config.yaml
model: "self-supervised image encoder"
dataset: "capsule endoscopy frames (Kvasir-Capsule)"
train_examples: 42238
image_size: 32
crop_scale_min: 0.2
horizontal_flip: true
color_jitter: 0.4
method: "simclr"
arch: "vit"
norm: "layernorm_no_bias"
norm_position: "pre"
activation: "gelu"
mlp_ratio: 6
head_dim: 16
fused_qkv: false
bias: "all"
qk_norm: false
parallel_block: false
inner_norm: false
moe: "soft"
kv_group_size: 2
num_experts: 64
moe_every: 2
expert_mlp_ratio: 1
slots_per_expert: 2
shared_expert: false
patch_size: [4, 4]
conv_stem: false
layers: 12
width: 128
positions: "learned"
pooling: "class_token"
projector_hidden: 1024
projector_out: 256
projector_hidden_layers: 2
temperature: 0.3
residual_init: "zero_last"
optimizer: "adamw"
lr: 0.0025
beta1: 0.9
beta2: 0.95
eps: 1e-08
steps: 6600
batch_size: 256
epochs: 40.0
lr_schedule: "cosine"
final_lr_fraction: 0
warmup_steps: 130
weight_decay: 0.4
Rows from block 5 of a small self-supervised image encoder, named by matrix and row number. Rows with one number within an expert belong to one neuron, the router's apart. Each number is 128 + 32 x the weight over its row's rms, rounded and kept within 0 to 255. All counts start at 0. Numbers have three digits each.
Before each expert's rows are labels from the 100 images, of 14848, where the router gives the expert most weight on average: "strongest on" is what is common among them. Only what is clearly more common there than usual is listed. The data: capsule endoscopy frames (Kvasir-Capsule).
# router: slot weights (model.blocks.5.mlp.router.weight, 128x128), inputs 0-63
# up: expert up (model.blocks.5.mlp.up, 64x128x128), inputs 0-63
# down: expert down (model.blocks.5.mlp.down, 64x128x128, transposed), outputs 0-63

# expert 30
strongest on: finding: ileocecal valve
router.60:088188134177076116205181100151164143122151122143177091122166132117127101117121109133101157112183084117144139140117187128182135089149131161180104121105108110113191128036148074101146138108159120
router.61:090186130173072125202166104143150149109152115136160082125163103127124115134096093122103168115185074127146128147120178146156149096150146162180103116116093124107193143029144056086143110115153115
up.0:162110149128182172150191075190157117156102131143142103104177193130093126083137165115140179132148161097101098143144103079127141152131145153138142095118110109120124164097140118116138143187132132
down.0:146139145113077120135127140120134103139147098100119155144123195164142150163169102196154094091136137121131116103158090120104096135145139132167111144168157126100096117095154125180145139162158047
up.1:150108163141178163158193073171176115144113121143156115136177197135088120098152155119131177123143131090122091126154103087152155149133154144147139072116111107130114160090140113113164139178134138
down.1:144139145095091121125137148115143091129162099112125169159135205168142152155158112179157088092130124129127122090177099137102124144151137134178123140161145126090088105102143123159165136167158058
up.2:112135146105138176129123140148141112097114060127177118127134175218128137123175131198107122138172099065117114145112120089158103153117187183151173005105130147179129121104156139107117125126092112
down.2:126125127172094088139081065160154152202152162139146120115123039094151095129092153121120135129092202129140145191144163125120105108184133109086067123092147134168153163148149085143124115102163110
up.3:190118147128184191140158079174159121166099176157130100108156174161071150092131162115164197128146163092120126142147099089117138152147129167117164105107098108104126145088147123113157122189124148
down.3:150119140110084155133129122126138111155137118095098150144119160163107157156169099208158117110121150118136117113156098118107079117144163156157130132156157119105100102071146154153155138152143028
up.4:145116174162165150172197083164191131143118105169138138156207171139114139056116156092142169133142129140099089116134120118173139118118124154146120102110120141079147157119111135129140124172097128
down.4:131135155144082127102148138126149092130171109110141154148147177158167135139172086154168092116096129156150110115148111147136117128141140130147114145127190148096112094130106111199153146155141041
up.5:188120155142184183149177074171163128152104142154132103118170174142079147098122159122147194127140142089111090131155106112133136144120127160118152095102099097107124165095144123119152129197115138
down.5:155134149121086124134136140138129116143145113101123150152122178166124150161181099211143095104122135117141118103160091126113089110143154152159119128157157126100083119091146150167154136164146034
up.6:149097136144192159148197070186170116164125137148149118111186213125104118068134171126127159148145199096106117141130104067146131153105164158137124127110128124126117163106114110124134150155141145
down.6:126153158113090127150122119094126103139141090105131154135122224166135148134144115188159092085179139125132092091149082142115097158128117128187111133161138129088128086102159126166148139159188077
up.7:147112151147165156160203069171178123135107130138152129135180192111084118110136141112120179124137138086128089119153095083164158145125148135150139081118103107141104165083135109120178137168134134
down.7:154156140094091111125147154125140096123162091120115180166126209156133153140130117175152079096124146128127111088194084134109131160151121127190122137166139116090086105116133117151170130166160079
up.8:139108168152147153173212088174195125134108102147159124166196191120101123091137140115123170125150128113118089116139119093179160132124143131168139080119119118121123156094128108129163138167127130
down.8:132143136115083105114155148129151094104172097120139158158136199166150151132144097167152084099115132158130117096171103148125136138150133126184115144148163133082091093123107099179157140163167080
up.9:135146136069106222077139111099186079065061100101161159166143136168108105135132104160131138132188093137141131097121166161168116145149167173131129013146093169106152123141137122099142124125076128
down.9:143139153142127114119091120108123124193136111128120099124098143125134138122096105151139101113083199132157084117161102151101112158169087089077098133140165077166131135168120100176133106144122128
up.10:122113177153146143184205089162199128132112096155156139173199178111113111077126145112143165141155118126107083118140128093188152121131129137169132086114131138106141147106125126137146140160125128
down.10:131147141128079116101155145122153087117180108116137168154123205156150141127137094149169087116108136165130099101164107146129141141143131124172106150136177143075099099134110112192151143166155082
up.11:152094143132177142144176068158163136158111161157145130114168174111085113114117144088152181126136132053139099109160105098154132151126141122140124100126117108152133162090139098125202136176150128
down.11:173125126101076128130149142117161082151154103128117189169131212149114146149125108183129105121114164096119096095203106098123101171155143125182120151143104113119106102100144112166178142158135064
up.12:162108142134175152142177067165161130154103171148129135116158176117067118113108149106157189129141151077137090109170100097152147155120143129138134090117113097144126155091141114115199130175138145
down.12:170147142095084132124136133120154094164151104124106176167126200152093145139128106200142112127119176092111101095202096100119109151142145141181127133150111108123096103102139132154185121161143062
up.13:159088137131179155139183075175166132149112132149153102112172187134099119103136155086132175120131150053130120114136110088146130164134148123160128093136112112136127167080143091122189150181145117
down.13:146121120098077117135140139126155090122149092122122173157153209159148151150148120180127086107127148094123117103189110105108101155166147119195131148159122112103106108096141098169174155150157068
up.14:153107148142171160149196068170174124147109130145153118127175191121087121108140148110126179120143143075131097116155101084156150152130152136156145079123103111139115161081143111120181143178135132
down.14:151143134094086115124141150124147097126156093120118179164134206163138153152139118182142082099124148115125113097188094121110117151156140132190122137162130115094091109102134114158168142165159064
up.15:154116171140157153146199076181182129160109121147139139140197168116091120085121153107134176120158155122106075135146105090158133141125125139139136094124112121109138161105132126120153134182120130
down.15:140137136126077129121155149119152100139162104117122162157143191154145145149162083167149088119109144134136113116164103126131099138138146130151125148154167134103092100104114107199159134173141044
up.16:173151184125177192131157095150165115169104146160141109111164168187072156099139159121141183107132132102104103131150092101125117160128130174115132085105090120101124156121147119117158116192106148
down.16:153121144120092171131136144098141103150147133079107157144138148178107155175196089182171119089114127133147126099161112131120080123144159173137140121142149129114100108101141153144173140160115040
up.17:168112136139173159150173075170167123149109154150138124115158180125066133113132158117146189118142147079128100122169107092144157150136148146143155085106108098132110158078147124111184129178136145
down.17:164139136083086122118133147125135102149146097111103167167125192165106159146139114201145098100125159103121120085196093113104122138151148155185131127162128114100084112102142144143178123164145055
up.18:086161135136072112169126135130157166119119101128170110193129094108128097090062089111180110121173134166079142120092168197169139076108097095152068100118199146135222111181077118158111124100151152
down.18:148089136067186151131092137141084133133129110084069134110147115129151116168155181115116119130171099079169112109125101131068120150129163158149136075163097106159121188087165151048128144122103094
up.19:127128061106120134070134115123168134107112159166167157149139041156106146107116124116137143109174095106139194112122192195148167125190125118141108070111108134056117137110132119120174109139085072
down.19:131136129133120112136104137102136127207153105099122112086119154116146116133084115144168126087168192128135078097117114152095075187124103083140090137147129093142140112154148139157118131145148114
up.20:156098127130172148135160081143153134179113157170145124104166159121092106124117140064166188110134138044140106103147123111152105152136121125126117111129119106147141161101138092142204132174149121
down.20:174105109119073150126147131115179078161155117134115191163135212148110147150129099166120120137104172082122086110195124095127082172167154128168125158143102117141128100102133109189174138148106072
up.21:150118141134161147144187070165177133155103148149138147120170174098078113114117140110138184127139143074133079119157103081161151149123141134145140085120103099142120165086134117124186138164142135
down.21:163152134095089111122147161131156097150155092136099189163119213145112154133107103186148097115122165105118096090197084108116120159142133131181117144155121109105096113115123127160174126166139063

# expert 3
strongest on: finding: ileocecal valve
router.6:122117099110160163159172122126197112147083118153153175100192106125111104076076101073143176169179120137095139159103163115143153146086111113094156103145104078123159124074110071079115116121123136
router.7:114124130110083137188156137073129091143089158114172146162134161149097107102121125109097159146156122199121161105122171121141202116167135146179136096124096108165104110094137107094160117108148173
up.0:128149146170155147183182073136191145125156131172122101121158162114103122120115130100154166123147122080143097111167138123197106108135113149136098130083131127105156175080127111139157131166101147
down.0:133126146098148121084127135145124107096141124143086066128152172120099109160103159145201111114160096133163125093131100196142127158159107103125095126128192168058178148131129116127150124115154162
up.1:131115122133076170140117137117147126107063140095142153123137109143085107121117087086129139181163163150070170167114198120133179105134135125112079070140166188177178145126111108084116100127119176
down.1:106079129047160127151157151101126083102067120197163185175141168113137133080111189114174082129173091185149143085117114130132159156148112092153129136195118110094085087119084097092115142122134090
up.2:135147143176148145199179087136190158127142156156110100115170161103085119114127115099137181136134108096143101113185141111194109099142116145143120121079134115100154170095124107126151122160099155
down.2:139113135114147137080105139168118141073157122113068056104146160125111130161086127138190136110157130121144118114115116179106103148147143114134117158134190172066179149129115127138157108134175175
up.3:142132143189136141195182092141186174123140154137110100119174165083075112113134113098120181146145109112137104116180145108192114098143125136156127124087129114115161165104124111124151118147094163
down.3:130134121132149142081105148175124156075168113117074067096150148135113140154088103151182145117146149130135099117113114163106098140132137132127126167119169178077184153128115120160165105146165164
up.4:086166124104083130156133132076139125084062119117127116165139141158108124069104087133199120152157162202100167103099133142122162085152101113173129065139139183145146085162080138122134131113173228
down.4:111132148046144134127143143118137092102114096131091189161171172123150127122117184116094093124186114161160118128122131142148134132152160105187121118184132087090138113118094074058126160101130079
up.5:134135129161154158173187087131196144141134163178118105114169155109077117092112121101180172128149117121125118113158145124184134097135093160120123119072135121100165172108096144113160117154123166
down.5:143082110120140156095104130145132110088124104110073055092129161130088133135094137128200132120152139104116119102123121177091101171151135114140117153140175175064200141130124115147122121129164213
up.6:168125136117108208132103122147138103132082153124141113144119177199098177098138179145118137151191124149096158111126146096137147108130109147102159079115152161080152157151141141127104094141078177
down.6:088121136109155083138140155097063136122129140195208112167146113108165099116140179137159107113140048147132147120114136166130150113119051114098167114110119140101079096167123153183119151119169097
up.7:143127117176132140180201098141191160138129149161125104128181167081075116093123109098152166128160116129124124118147168129189136087133088139137136128087127118102167150116091147126156111145130160
down.7:136097100142125155097102121146131125087138112108099060093134157135114149131093106139200147118147169118112103128103120170094083153154131124146130164132175190084187145126124125186125113148174185
up.8:151144130176160126182180079147187162139144166170129113116171165094088098117111130112130161139143119093140125134173169124214085078134119143139088128095130145120173185101110105139155117131116155
down.8:134116116118148145067109137171117163087141130096070074091180140110118097174095106145152144114176149151135067125123131175122097160166149087139122140136173166098175166129129135146134127100177176
up.9:139152153160140152130170043150187119147163151159127111099172153113113108131107156119132157120134167094150091151158122131195102113121135154121090167106137105108157177106103093117181136165131118
down.9:132075146074155158092122139087141116105083124147054071107131192116075119140111161164144127092173152137165087102114091138145104180184130122133147154152173113116176137114103136114163126106158198
up.10:150145150184129137185175089157191157140140157145117105122164168082089100111133124094118184147159104104119113126177152108192106096129119135153102123078116127100176180102135116123151122147095156
down.10:133128118103127137077119127164126150097167119128060065105170129137120134157091118148171132112167135124140099119126142166126095144159121129153120147118170186068180167120109120158159128133173147
up.11:171128121127113176123090124145138163182124210116123128141094135167085170104129163154145134124131128166096177112135111093137124067121116134083177086078126129068131143168137164127110080123069155
down.11:103103113155131078148130141078106136142152166175217125160131087106176092143153124103169137102096090142116137136134139134087135122146074095063162118093124132145062099149161137202127159122151105
up.12:130145138185146157198178083134187153129140155149108094106172152115076125111130107097138187141138109102142100114188141119192111098144123145141122120076132111106153163094120106120154120164100165
down.12:140113137122164141076095153170117137075165124114067062100139156130099136160079123123190134113145139112142113103120117166103105150144149129121117170122177169078203138125117122135165099145169188
up.13:135155149173152142184178077138195153134153138159119104120164167104099118118123129098137175128146118086141098118177133116193103102139126148138095123088124125098164180086128111136150127161094148
down.13:138121141098136126074109131153118131092159127132063069120163148119108118162096139135195126109165119134157106104123115187131114148160119105129109148131186182058179143128119119140165121114161161
up.14:107153129112074143164121133087132136097068141108135129159137144137097101080101091110164124170163161197084165123115164137126166074152115108152096069137149195153174112156090112115133113112167219
down.14:109109151041150127130146153101131080075101107159133185176155175124150134104112196104126079116174099179162140110131127145144149143157151097168126127187124098091113097125090079060127154108135094
up.15:152134083152127103171198101154194153143131139178139097136180152078089129090087125118157165137155141115109151118125187140170142087123067126140116130118113140106146142122074153151163116149156170
down.15:113112073147092132109090120120137136092115119128120069089140148130131156124111103159186131106143179124102117141105124126078075159177112115129144177142138223091164139110127130190115119134176192
up.16:150124095162130124173197103150199154141130149170129098131174160072080128090104115113162172133150131129116138124141172133176151092128077128144135134107118134101154142117091152134160114148141169
down.16:120104083137101141105090122134143134088128116126105060100129154133121161118099095151197141116131176120107118139118124136084079162169120123140126180130159223080183139118121125184124109138172181
up.17:126147143165171159178185070122189141121153144175119095111165151124091133117115130101182168126129133091149102114169122123187115110142124164130114134082137122113148174077109117123159129169110168
down.17:136093154104160127087106143136133107093137126127077062116125182109078113158100167137220122112139113118138135079126080179101123166152127098110106137142197174061199136133124129126150122121151202
up.18:148107067171163183216143111170157117112110151134101131097172102155116150106125094098126183151098148109172113177139122099134120144121158125090180151114080107161128127096129059088138078156093114
down.18:088060158081147125114175115113125093119067119174152143169140137096152110070131178144135049136168107168165118097122116133151185174139107099150122132153142132103094091126079146099125172110140110
up.19:112212086158109160123148072087190190112112128187125130154129103142077194099046072137159148103146178137115119081119140162172104090122087110180119090138065139146146092123044144193173091149140147
down.19:174130081200120142141112109185116166158161141089116078059080097164098181141137080148121181138123179074077147139140166118081099102111101180119145149112129135153108139098157160162114102187143140
up.20:139111100172100159191121140166171143095105152104159136095129122135084113104140095063111155166132155122077173167125194079139142109145164135115097087124151152186198173100144076082117098127121176
down.20:121052139083152124154167127097149082125059143192181177186120154089142128075121161141166083138150123177152132090130092104154171181146107085129141162168118125115064088117089125138119161126118123
up.21:137145094133162134153161082193207124132127126132091117118128161078090125105093121099171182124133163123104125125122088104153150143121118094174112138141125151116109169113125119149144149160112188
down.21:127096138148095134083100106129133142063132140123147120128099114145108178121114069162159118092117162144126124120165089087107118183169147150112134188106132229097157144121118155127168087157145174

# expert 28
strongest on: finding: reduced mucosal view; finding: ileocecal valve
router.56:156217062131090160151163106144170113084101118139174094096128160161050191143132081148125188152084110090069143105157181101123096143158138115104131105103053135129146105069168098117139082177164157
router.57:159218071130093164159165113156173103091106115140166096112133180157061178141129090135137190172096095093077138115151189094138096132152130123111127111096063129101159119066163084114130080165147156
up.0:098138182143128118113192086177157149107132119116172113159186153103119113083084132113117170130144187132126117137139159181165156100107127135187147090082118101151181101119083069103206147123145114
down.0:142113166164104104133166133151131111160145139096173095123144176098146094147131172131090114150188179125184081124156133121169110122104160109153082129080117033154142099065156052083163154095207138
up.1:170084141167226121099124180119114159161136132144115148088139092131141134122147124074083160094097067066096128150089091091121157144069100145050198146097127113121139130102119167142105133167070120
down.1:140129138111121099108110148145155135089139135101144150096145140156128153128090158067145103092189178150133149157124171147124108123137223128133079153138172094086196127121114025086130117132196126
up.2:078123139097083059086144172154125109105078073103140086179156182093150117099106163141094068147126188148124110115142119142128149176140133077128153127131157114142170091158093092109136164063108177
down.2:149137122112171195081145099159215075088148112127048125126111107172111170099124079063146142156091111105110142086130133116108152134151173159128082105183165134110157133080102132097125108176065130
up.3:107106176133132118126184110184159161102127118107167097162183151089098101097096139124120170117158171101104117134154154166160130114112133130164140102083132128148193109111104083108188146115146125
down.3:146112156136125098148161138130138110149119144077134103115142192100136093177137171158081121147190167093169107135171139121183107148099169095150104126086116039162129089076178058076148176097202137
up.4:065086138165118097100172142134126145124123157150130190126166114070157076101104134096130115121158167146155095186129139174163121129142119126160127150103186137134211108101068131119142153070080109
down.4:136144156175114093143129159135095159172150133081176104084180167094150077162150180118106121078240164144160104152097139169156089108101097120147131123128101076152127091113163096094111164096225121
up.5:101116177171141091093191091197134129123184165144159123150154178119153136061123139110115160124127190127154119152153130150159159090113124164164166155070122096136172091135068088094191124132099121
down.5:130117178164112110152171133153111118124170108114188116127149181103170095145149185129104107127206179147186050107139105140157092109103136118175077126096119066160125123089149095106167158101207123
up.6:135145156118160111113150130167156101119135156126175162144107207147118161091110100079140120192086161113140124073122084065145107113062170147105134173120107084192127106103130118116174120153169144
down.6:128115126107142138136078117144090198156149152078066142095130078123120102158119123144146133134107158088102191181132158130081110101146162123090157121129174177135132155170140122135082174115159101
up.7:078098129142087070070125186105094108103091133148170103162114154116168132128153132127090080134083152169137125143135121102129140143192109110127193152134162138154166089148102141114096127059095187
down.7:158133107108143160088134119134207103118124137115065143150087101159084149122127070137139140167058092130097150072142121097123171131154176156123109093130141161097124140107126144109149093157022138
up.8:063077133157111109094183117155133142117125137167140169175174136096153095082094136114125122149156182132152116174125149159170138108145133145172143122084200133142205090107058114119163150088078116
down.8:132123162176114075133129160143107142153152132085166090089173175090169080168158189116088100077228168142184094154118122140149090106118129114155124138140116072152125095091161083086120178084214109
up.9:166184178118144162157126082192111113101163134085129101142115181177125184092108122142127129150108162156121149091136134139123116066063148168147122146110118097151119127167130096094156096187166152
down.9:125150089097151110143085127113118167156082147124079128091141128116105138140122129123133150106106109071083208184093178128136132126121091103063187134168125167122139113190133128157062149132103129
up.10:077079144170129095104181138139122143126126168161121180137169130080155082105104149104118120134173169138156095174131141163175115116136113142144133149087194130126207106102056131124137140073079116
down.10:127139161182114094139135161132084153158149124083169099085183167096159080158158178126105115075232168153173091145102130170155085106110094123148137126123109074156122087116155111097122173093224115
up.11:086114149103094052074138176136113098110076089122145095183147170086161112111122155122088062140111172152136104123146126139125167186163121080133173137137161105135146095156096097100124163064101177
down.11:147138125116153175070153107150208067089139127102042124130101114165113165107134072090128126156088101123118132087134136109118156139168182161126086115172157149108143139071107144097122114171060130
up.12:081111175128111091093160142157155091132078142115115204067154125084154067122091124103135102106164146137190115142112113151178156154099096147203125171132181105143141148133097111086133159070120143
down.12:142163161188106118157154121146091142143160125098203127098168165130140132153116165124097148114200186126135102139121175182142082106068093123171120134092088073178136100132141103104146142136239131
up.13:096184149187119202154139089120131124094159120075127085129155083160174164060118093112119182100100158168072148158106099193105136094076145171113171111089099153078118088154108146114148120173102132
down.13:102111154126132112135115149102105119153116091142095126091178158128183135128142128107135065082172152095226110171110074131152062163140105122120131188207108097182136054109106057123126173130176076
up.14:073087150151104079090175129167160113132116127138117199117168128089161083102106121114131113136157172123187106172131145153168158127122122146205128147108196116142177107110075102105159158081107121
down.14:146148159182116096146131145158099150154152126092198106084166177110141102154135190114085127092220188116157104155113155158155083091094107121159121136121095060167133086106151087099129143114230118
up.15:061112116135073062080127178127091126095090091129168098158133155093169126118138132122092081138090185160122118143124137118110142144186112086147189141149156129170179074150092129134115148061105168
down.15:156138115101187175097152129129192094082141125133075153136101095159096159101144071118146138158077090125115145059154115109111157128171182170132104087129130146106099130103119155104156087160056126
up.16:124119092112066126150104119126074193107102142135149132126120100081076101153119131145157130113143166096064158085141150132107076116138127097155109111149137149186158131125128119159125120096185148
down.16:122139175099174157121144097140065152113206112169155131151134110173134174098148126137103135111136096139157122086152104136105157060145115203148134125102106108137104144127109179105189082166142065
up.17:098146180151129117125187078156163145119149111106158114151188152110124117099088139112112166134148188130140097117137155184165156101103130138184133084094104095159153103116095059106213150135141104
down.17:141112162159122121143168128158142113161153122096171093125146180108147106138123169117107121156206167134176070099143119128165122122098155113160061120084120028140144109047148055081175139106186132
up.18:163084127086122120140130095128153138159054071100130099126138140126120122131108170136110137141137125095098144117071132097117179136073101126100139060192137096146104160095142133139097171167145157
down.18:100131147124118120111149139104094114068178105127172142135159130123167112121132164133155100106194167165174048115140153171123066132162157110177100119075139131108143146143127110126160150109206129
up.19:174087137140182129112135137138135153161108121136126099097145105140122132117139156101075158099114098054081124171080099096131180143047114139051165109113135116120122165114111149131101146176098139
down.19:127140153128109127123143156121129135068149112098135156108171143140159126124106135080145102097215179174158081128114161165123081126151184105158073149118140099092171115118117055096153136124202130
up.20:101168137110191119095148165168162110162147075113101139109159168142208154054120107098101121104102100148124128154080121125125118135081113138134134149135102149054170127165105160163089148151045091
down.20:153105125086129122133100129115069157132161182155082147146131119174134185125145132129151110122107117100156200118170146115103091074144158178132143171126135153150100070087117125110185120162137083
up.21:083077147152119106097196123167138146114127137155150134177186157094141105078096142114108138134150185126140102166133144162180144111134133133163153120074163127139208089117063101107168144092090125
down.21:122120166169111083149143152146103135147142130079170088103173180090165086167148190134086104097218177134183087154129126140165087111107141106154127140117115069153122099092163078090132183087223122

# expert 36
strongest on: finding: angiectasia
router.72:180086124085133123153133144148178131131076136082107194129137128105122115137079111145127147193203128161104124163113158104128145151056119085102110112132079120109145112093168130058094143122102099
router.73:161137132113137155135125112113163104143095099102083169095136123139129141110105134158123143181208115138125090169121152146122133160060119108141101114145083096090120054079153111081109140152130074
up.0:113100182164103092120163177194153154149140127088173107118134164069123033137154115082159126158119185148134147146122145124140179070131155124147080097121187164211170151098100096099127135083141133
down.0:111138143076131120122172137069127110081144131174106215192176129122164130118083116079121081113166085159131139121140122154144175147131093114113106153170068165089134131153081065105151142117148094
up.1:078077140100124113098134151023086141117098130161120106178120106113125137130104121128248098111159119094214108093120145137147138161145064101120115167113189119102144112172072142147138093110154101
down.1:147124110115118123073116147187169101149091116088141103090132169112113117126167155158081103164096157131101146136127162092127109107166235155139106131129151122180160063128141167103120122097124158
up.2:152111145133152054132116106150068210182186187117127132163105173105130131123108209148115119093150112134141125117135093128134178104122101156128149165078076162134119118150116167145146157128128123
down.2:132109138148173078129135149120142140132152156063082141069162080103146086168185127071138137103140146085163107182130110109165111113161162164127170125115125153153069137118154141131080166084068119
up.3:116125130148089066180143129197161188093179135134170137136155171081155098092139151106095122128139140128093152149134202134184120051152173140182104132106171194101176141126130080155126146086139107
down.3:104090139062116133110176137088088118157129124169129202180149114112152121084101151135105086115152080145169088090139093117124165176129083116138133139133089162085079155148095153108147137112119071
up.4:144123102126133137109116119129139142193155107083119122127115116143089122136157093098132204170120170119105138052131159191121198120118169143149101054115177076156183112068147158165135118164104145
down.4:125111091086155138112131152141144140153137131155110153192149125088152122086109095103162114152151112171143129116138087150136146157106089085130092136142095128061098115113116088114093168122122050
up.5:092100133117134109082158081107177160089118140145157100133147161134106143170168188139125126070154136106190091077111125125172138102156132143165181167127143113158137115094101105131159176132189144
down.5:084092095101167121149149160087095151120108125218151185141162092114157119096107123095141088099139079112128116114079124132115129171138050108104161158141101140084101151134089141149086149108146091
up.6:106142134145166116144127085126158112166140135124138053110138203155117146131164179176096119061127138132147105103116117132155100094120113159124170177116113103118116114125151132144128168131202149
down.6:071096125074153154173184124100129093118117099192132199181155125102158118079084109098187096157128093131156092104100103112131147191131063098098116150127115125111135147118082114145107163110130120
up.7:130116142159111172155118145134098126145146122117142164115107090134097087122175084115126173201105173098091123158158127111113136128140185156132101019117149143210139158079147143117126063132069128
down.7:107129085093161134143140149137113145133046116164150069141164201084109118076132103145091091131165109164127101091115125118146121159150088076126117119194097120089100101158090132089054136120172079
up.8:152146121133124143116073129193092140221158132085113153099095101125093095157192103074098220164109125131116110111127154149129180107119156146123088050101166085139194113091151140136119080150090110
down.8:121145057148123165100138164139130135135125138168128170173130170113115129052138051081154120131113131157110107095111115135141115130129071114140096137146125148041117116162091125107078115141093086
up.9:135133108123124158117155074156181099148118101144142109154139163177111160134124129119123181166127182091119136062133116148132160159111123103145090123109164097126150130133134114161157158182144161
down.9:127076137077132095132159091135182138127181170128090161161144125117171143139070149084144109120150130117143139152124089109149141162104153081096098182161112131142119160067127057144087182138106127
up.10:146102149121145041139116127125080200161142200122133128180099165089120122122091202170150109091146113150115152104150086103118179121123085133111157159090068148110103129158143183137140161105139135
down.10:157117127143152087101103165145150158138148159029061108065158086108125085184179110108115137106128134115157142189130117105165120108162199160113150108138134129155095148106162135115097139098067126
up.11:121118141125131149108144123106133135142143109100158115137115173159119102151126108154172135180126214097114157080111108167115149105139171167134111063117203149186150129079163134158132166135133131
down.11:094088164090200110117184150139116137123122120148121139164194104076182108095101149121129079139175111169196100127099085147177166157096131086130112149132090121124091107082094107094137185092134057
up.12:161139170155098111173132143171130138162113176131193114180120202113080131115097181140072136133073140162085176065157160111135107087095096125113159143110073148130155120168139145149135101118131204
down.12:105188121185058148172099086105142087130184094100160117096144107182129142146125103110091154123119155106090149164165154146098097122155155144150124102129138139147122161169147063165142112149165174
up.13:160136101123144135117107115138130137200156112092105125118110116152092134144167100085143212164114148117125138048134152189115199126111135137142107066113164067138174114069150144150137112182096144
down.13:132118083085152140112129151148150133149150148163121170193140133099148128082107090083174126141135114154131132114142098142139135149103085087123083144139104131067093137128119087119088163134121060
up.14:140113135146160117118135096137158146141179154127119120105147186141125111154179219138104140081137136099168106096143104159161100091147158187145160152098130096112116144099142118126162169111147139
down.14:072078128061173122134176144113100120125101124198146165166172089104165113091106157123143062115168060167173111091093107153141155177136093115104126150130095122088098129120081129072111167095154082
up.15:134180098140097150100141110070130126139155121158146103130123137140079123172154123150134151145127101071132068000174123102128118161165117149169068089115116118153098163119148136191165094153199170
down.15:106108125082133129112142096093161074147150125131097175144188090133164131117053115130152120140162148143181120147147097141128143194113160113119113116133137121135108147130100056110141173111107097
up.16:163146177160100111174134145153136133157109173126186116179118206117083131116091184149078137136075139162087170070154143112137097106088101122112160141107069140131161117164142153147133115114129208
down.16:116192114189054152171087090108139101132187101095155112099143109176120141155131102111091160123111151113089151165171160142103092107156155157153126097123136140148124159164148073165138105144149170
up.17:142120164174068105203125183186101119152137143117133173113120087043134062122145084081095146167100101163117122195178127101133129140120167098143071124124088150171098149128106110083126049084078125
down.17:099078145092160136111166116107115162140119134161117128150144178119149128067129128094097072095128124114135143107063102123162150160119094144109130147176149138116154132124055167128071141124115132
up.18:164142110133116146120089131183124146232151119074104146097101102139098132157169107073097199172126130124104131106113154169107172108100154133130078066124156098151188110099146136145117084177090117
down.18:130134071094152174087138150152157109140129115181117165190134152114132135054109073081165127149123128160120104090121115141145141155109089090130078127148114120055124114138091102106094131148100083
up.19:100070166093166155067112146079085133113121126111094105146146127126168130125134159094178083111161109101240111098119111178127139135128110145113148163119203104078143114163078135128123153111149086
down.19:152140118149089140105123122147165088166123106081132093084119224144113119125168127171100144168125184105057132132115177099133096113166187156165118129104156123174188043103163158151151124124117180
up.20:152122128139129135151117118156150136206148112078101132124113121142100135121149078081124215176127162126113143083123151187119191114104158132143095070123174074143176102076140161158125114169075142
down.20:128118094071139146102140154140152117130143137173123173205154131103148138075104102091167108128138102170136133108135098126144149153121088096125095149160090139056103121111100077095097158135122067
up.21:102101156118136143069153082123180139104126142141158111143158150134117112164170186124145136091149113082229092076129144153180150087159113169142170133114173097136148128111104131139164173122169124
down.21:086085109081168104165140149090085141103106127223154169160157093109167136113101154112136079085148073141159125116091099136118127170139073101097165161155091140091084175139088132126108156106149094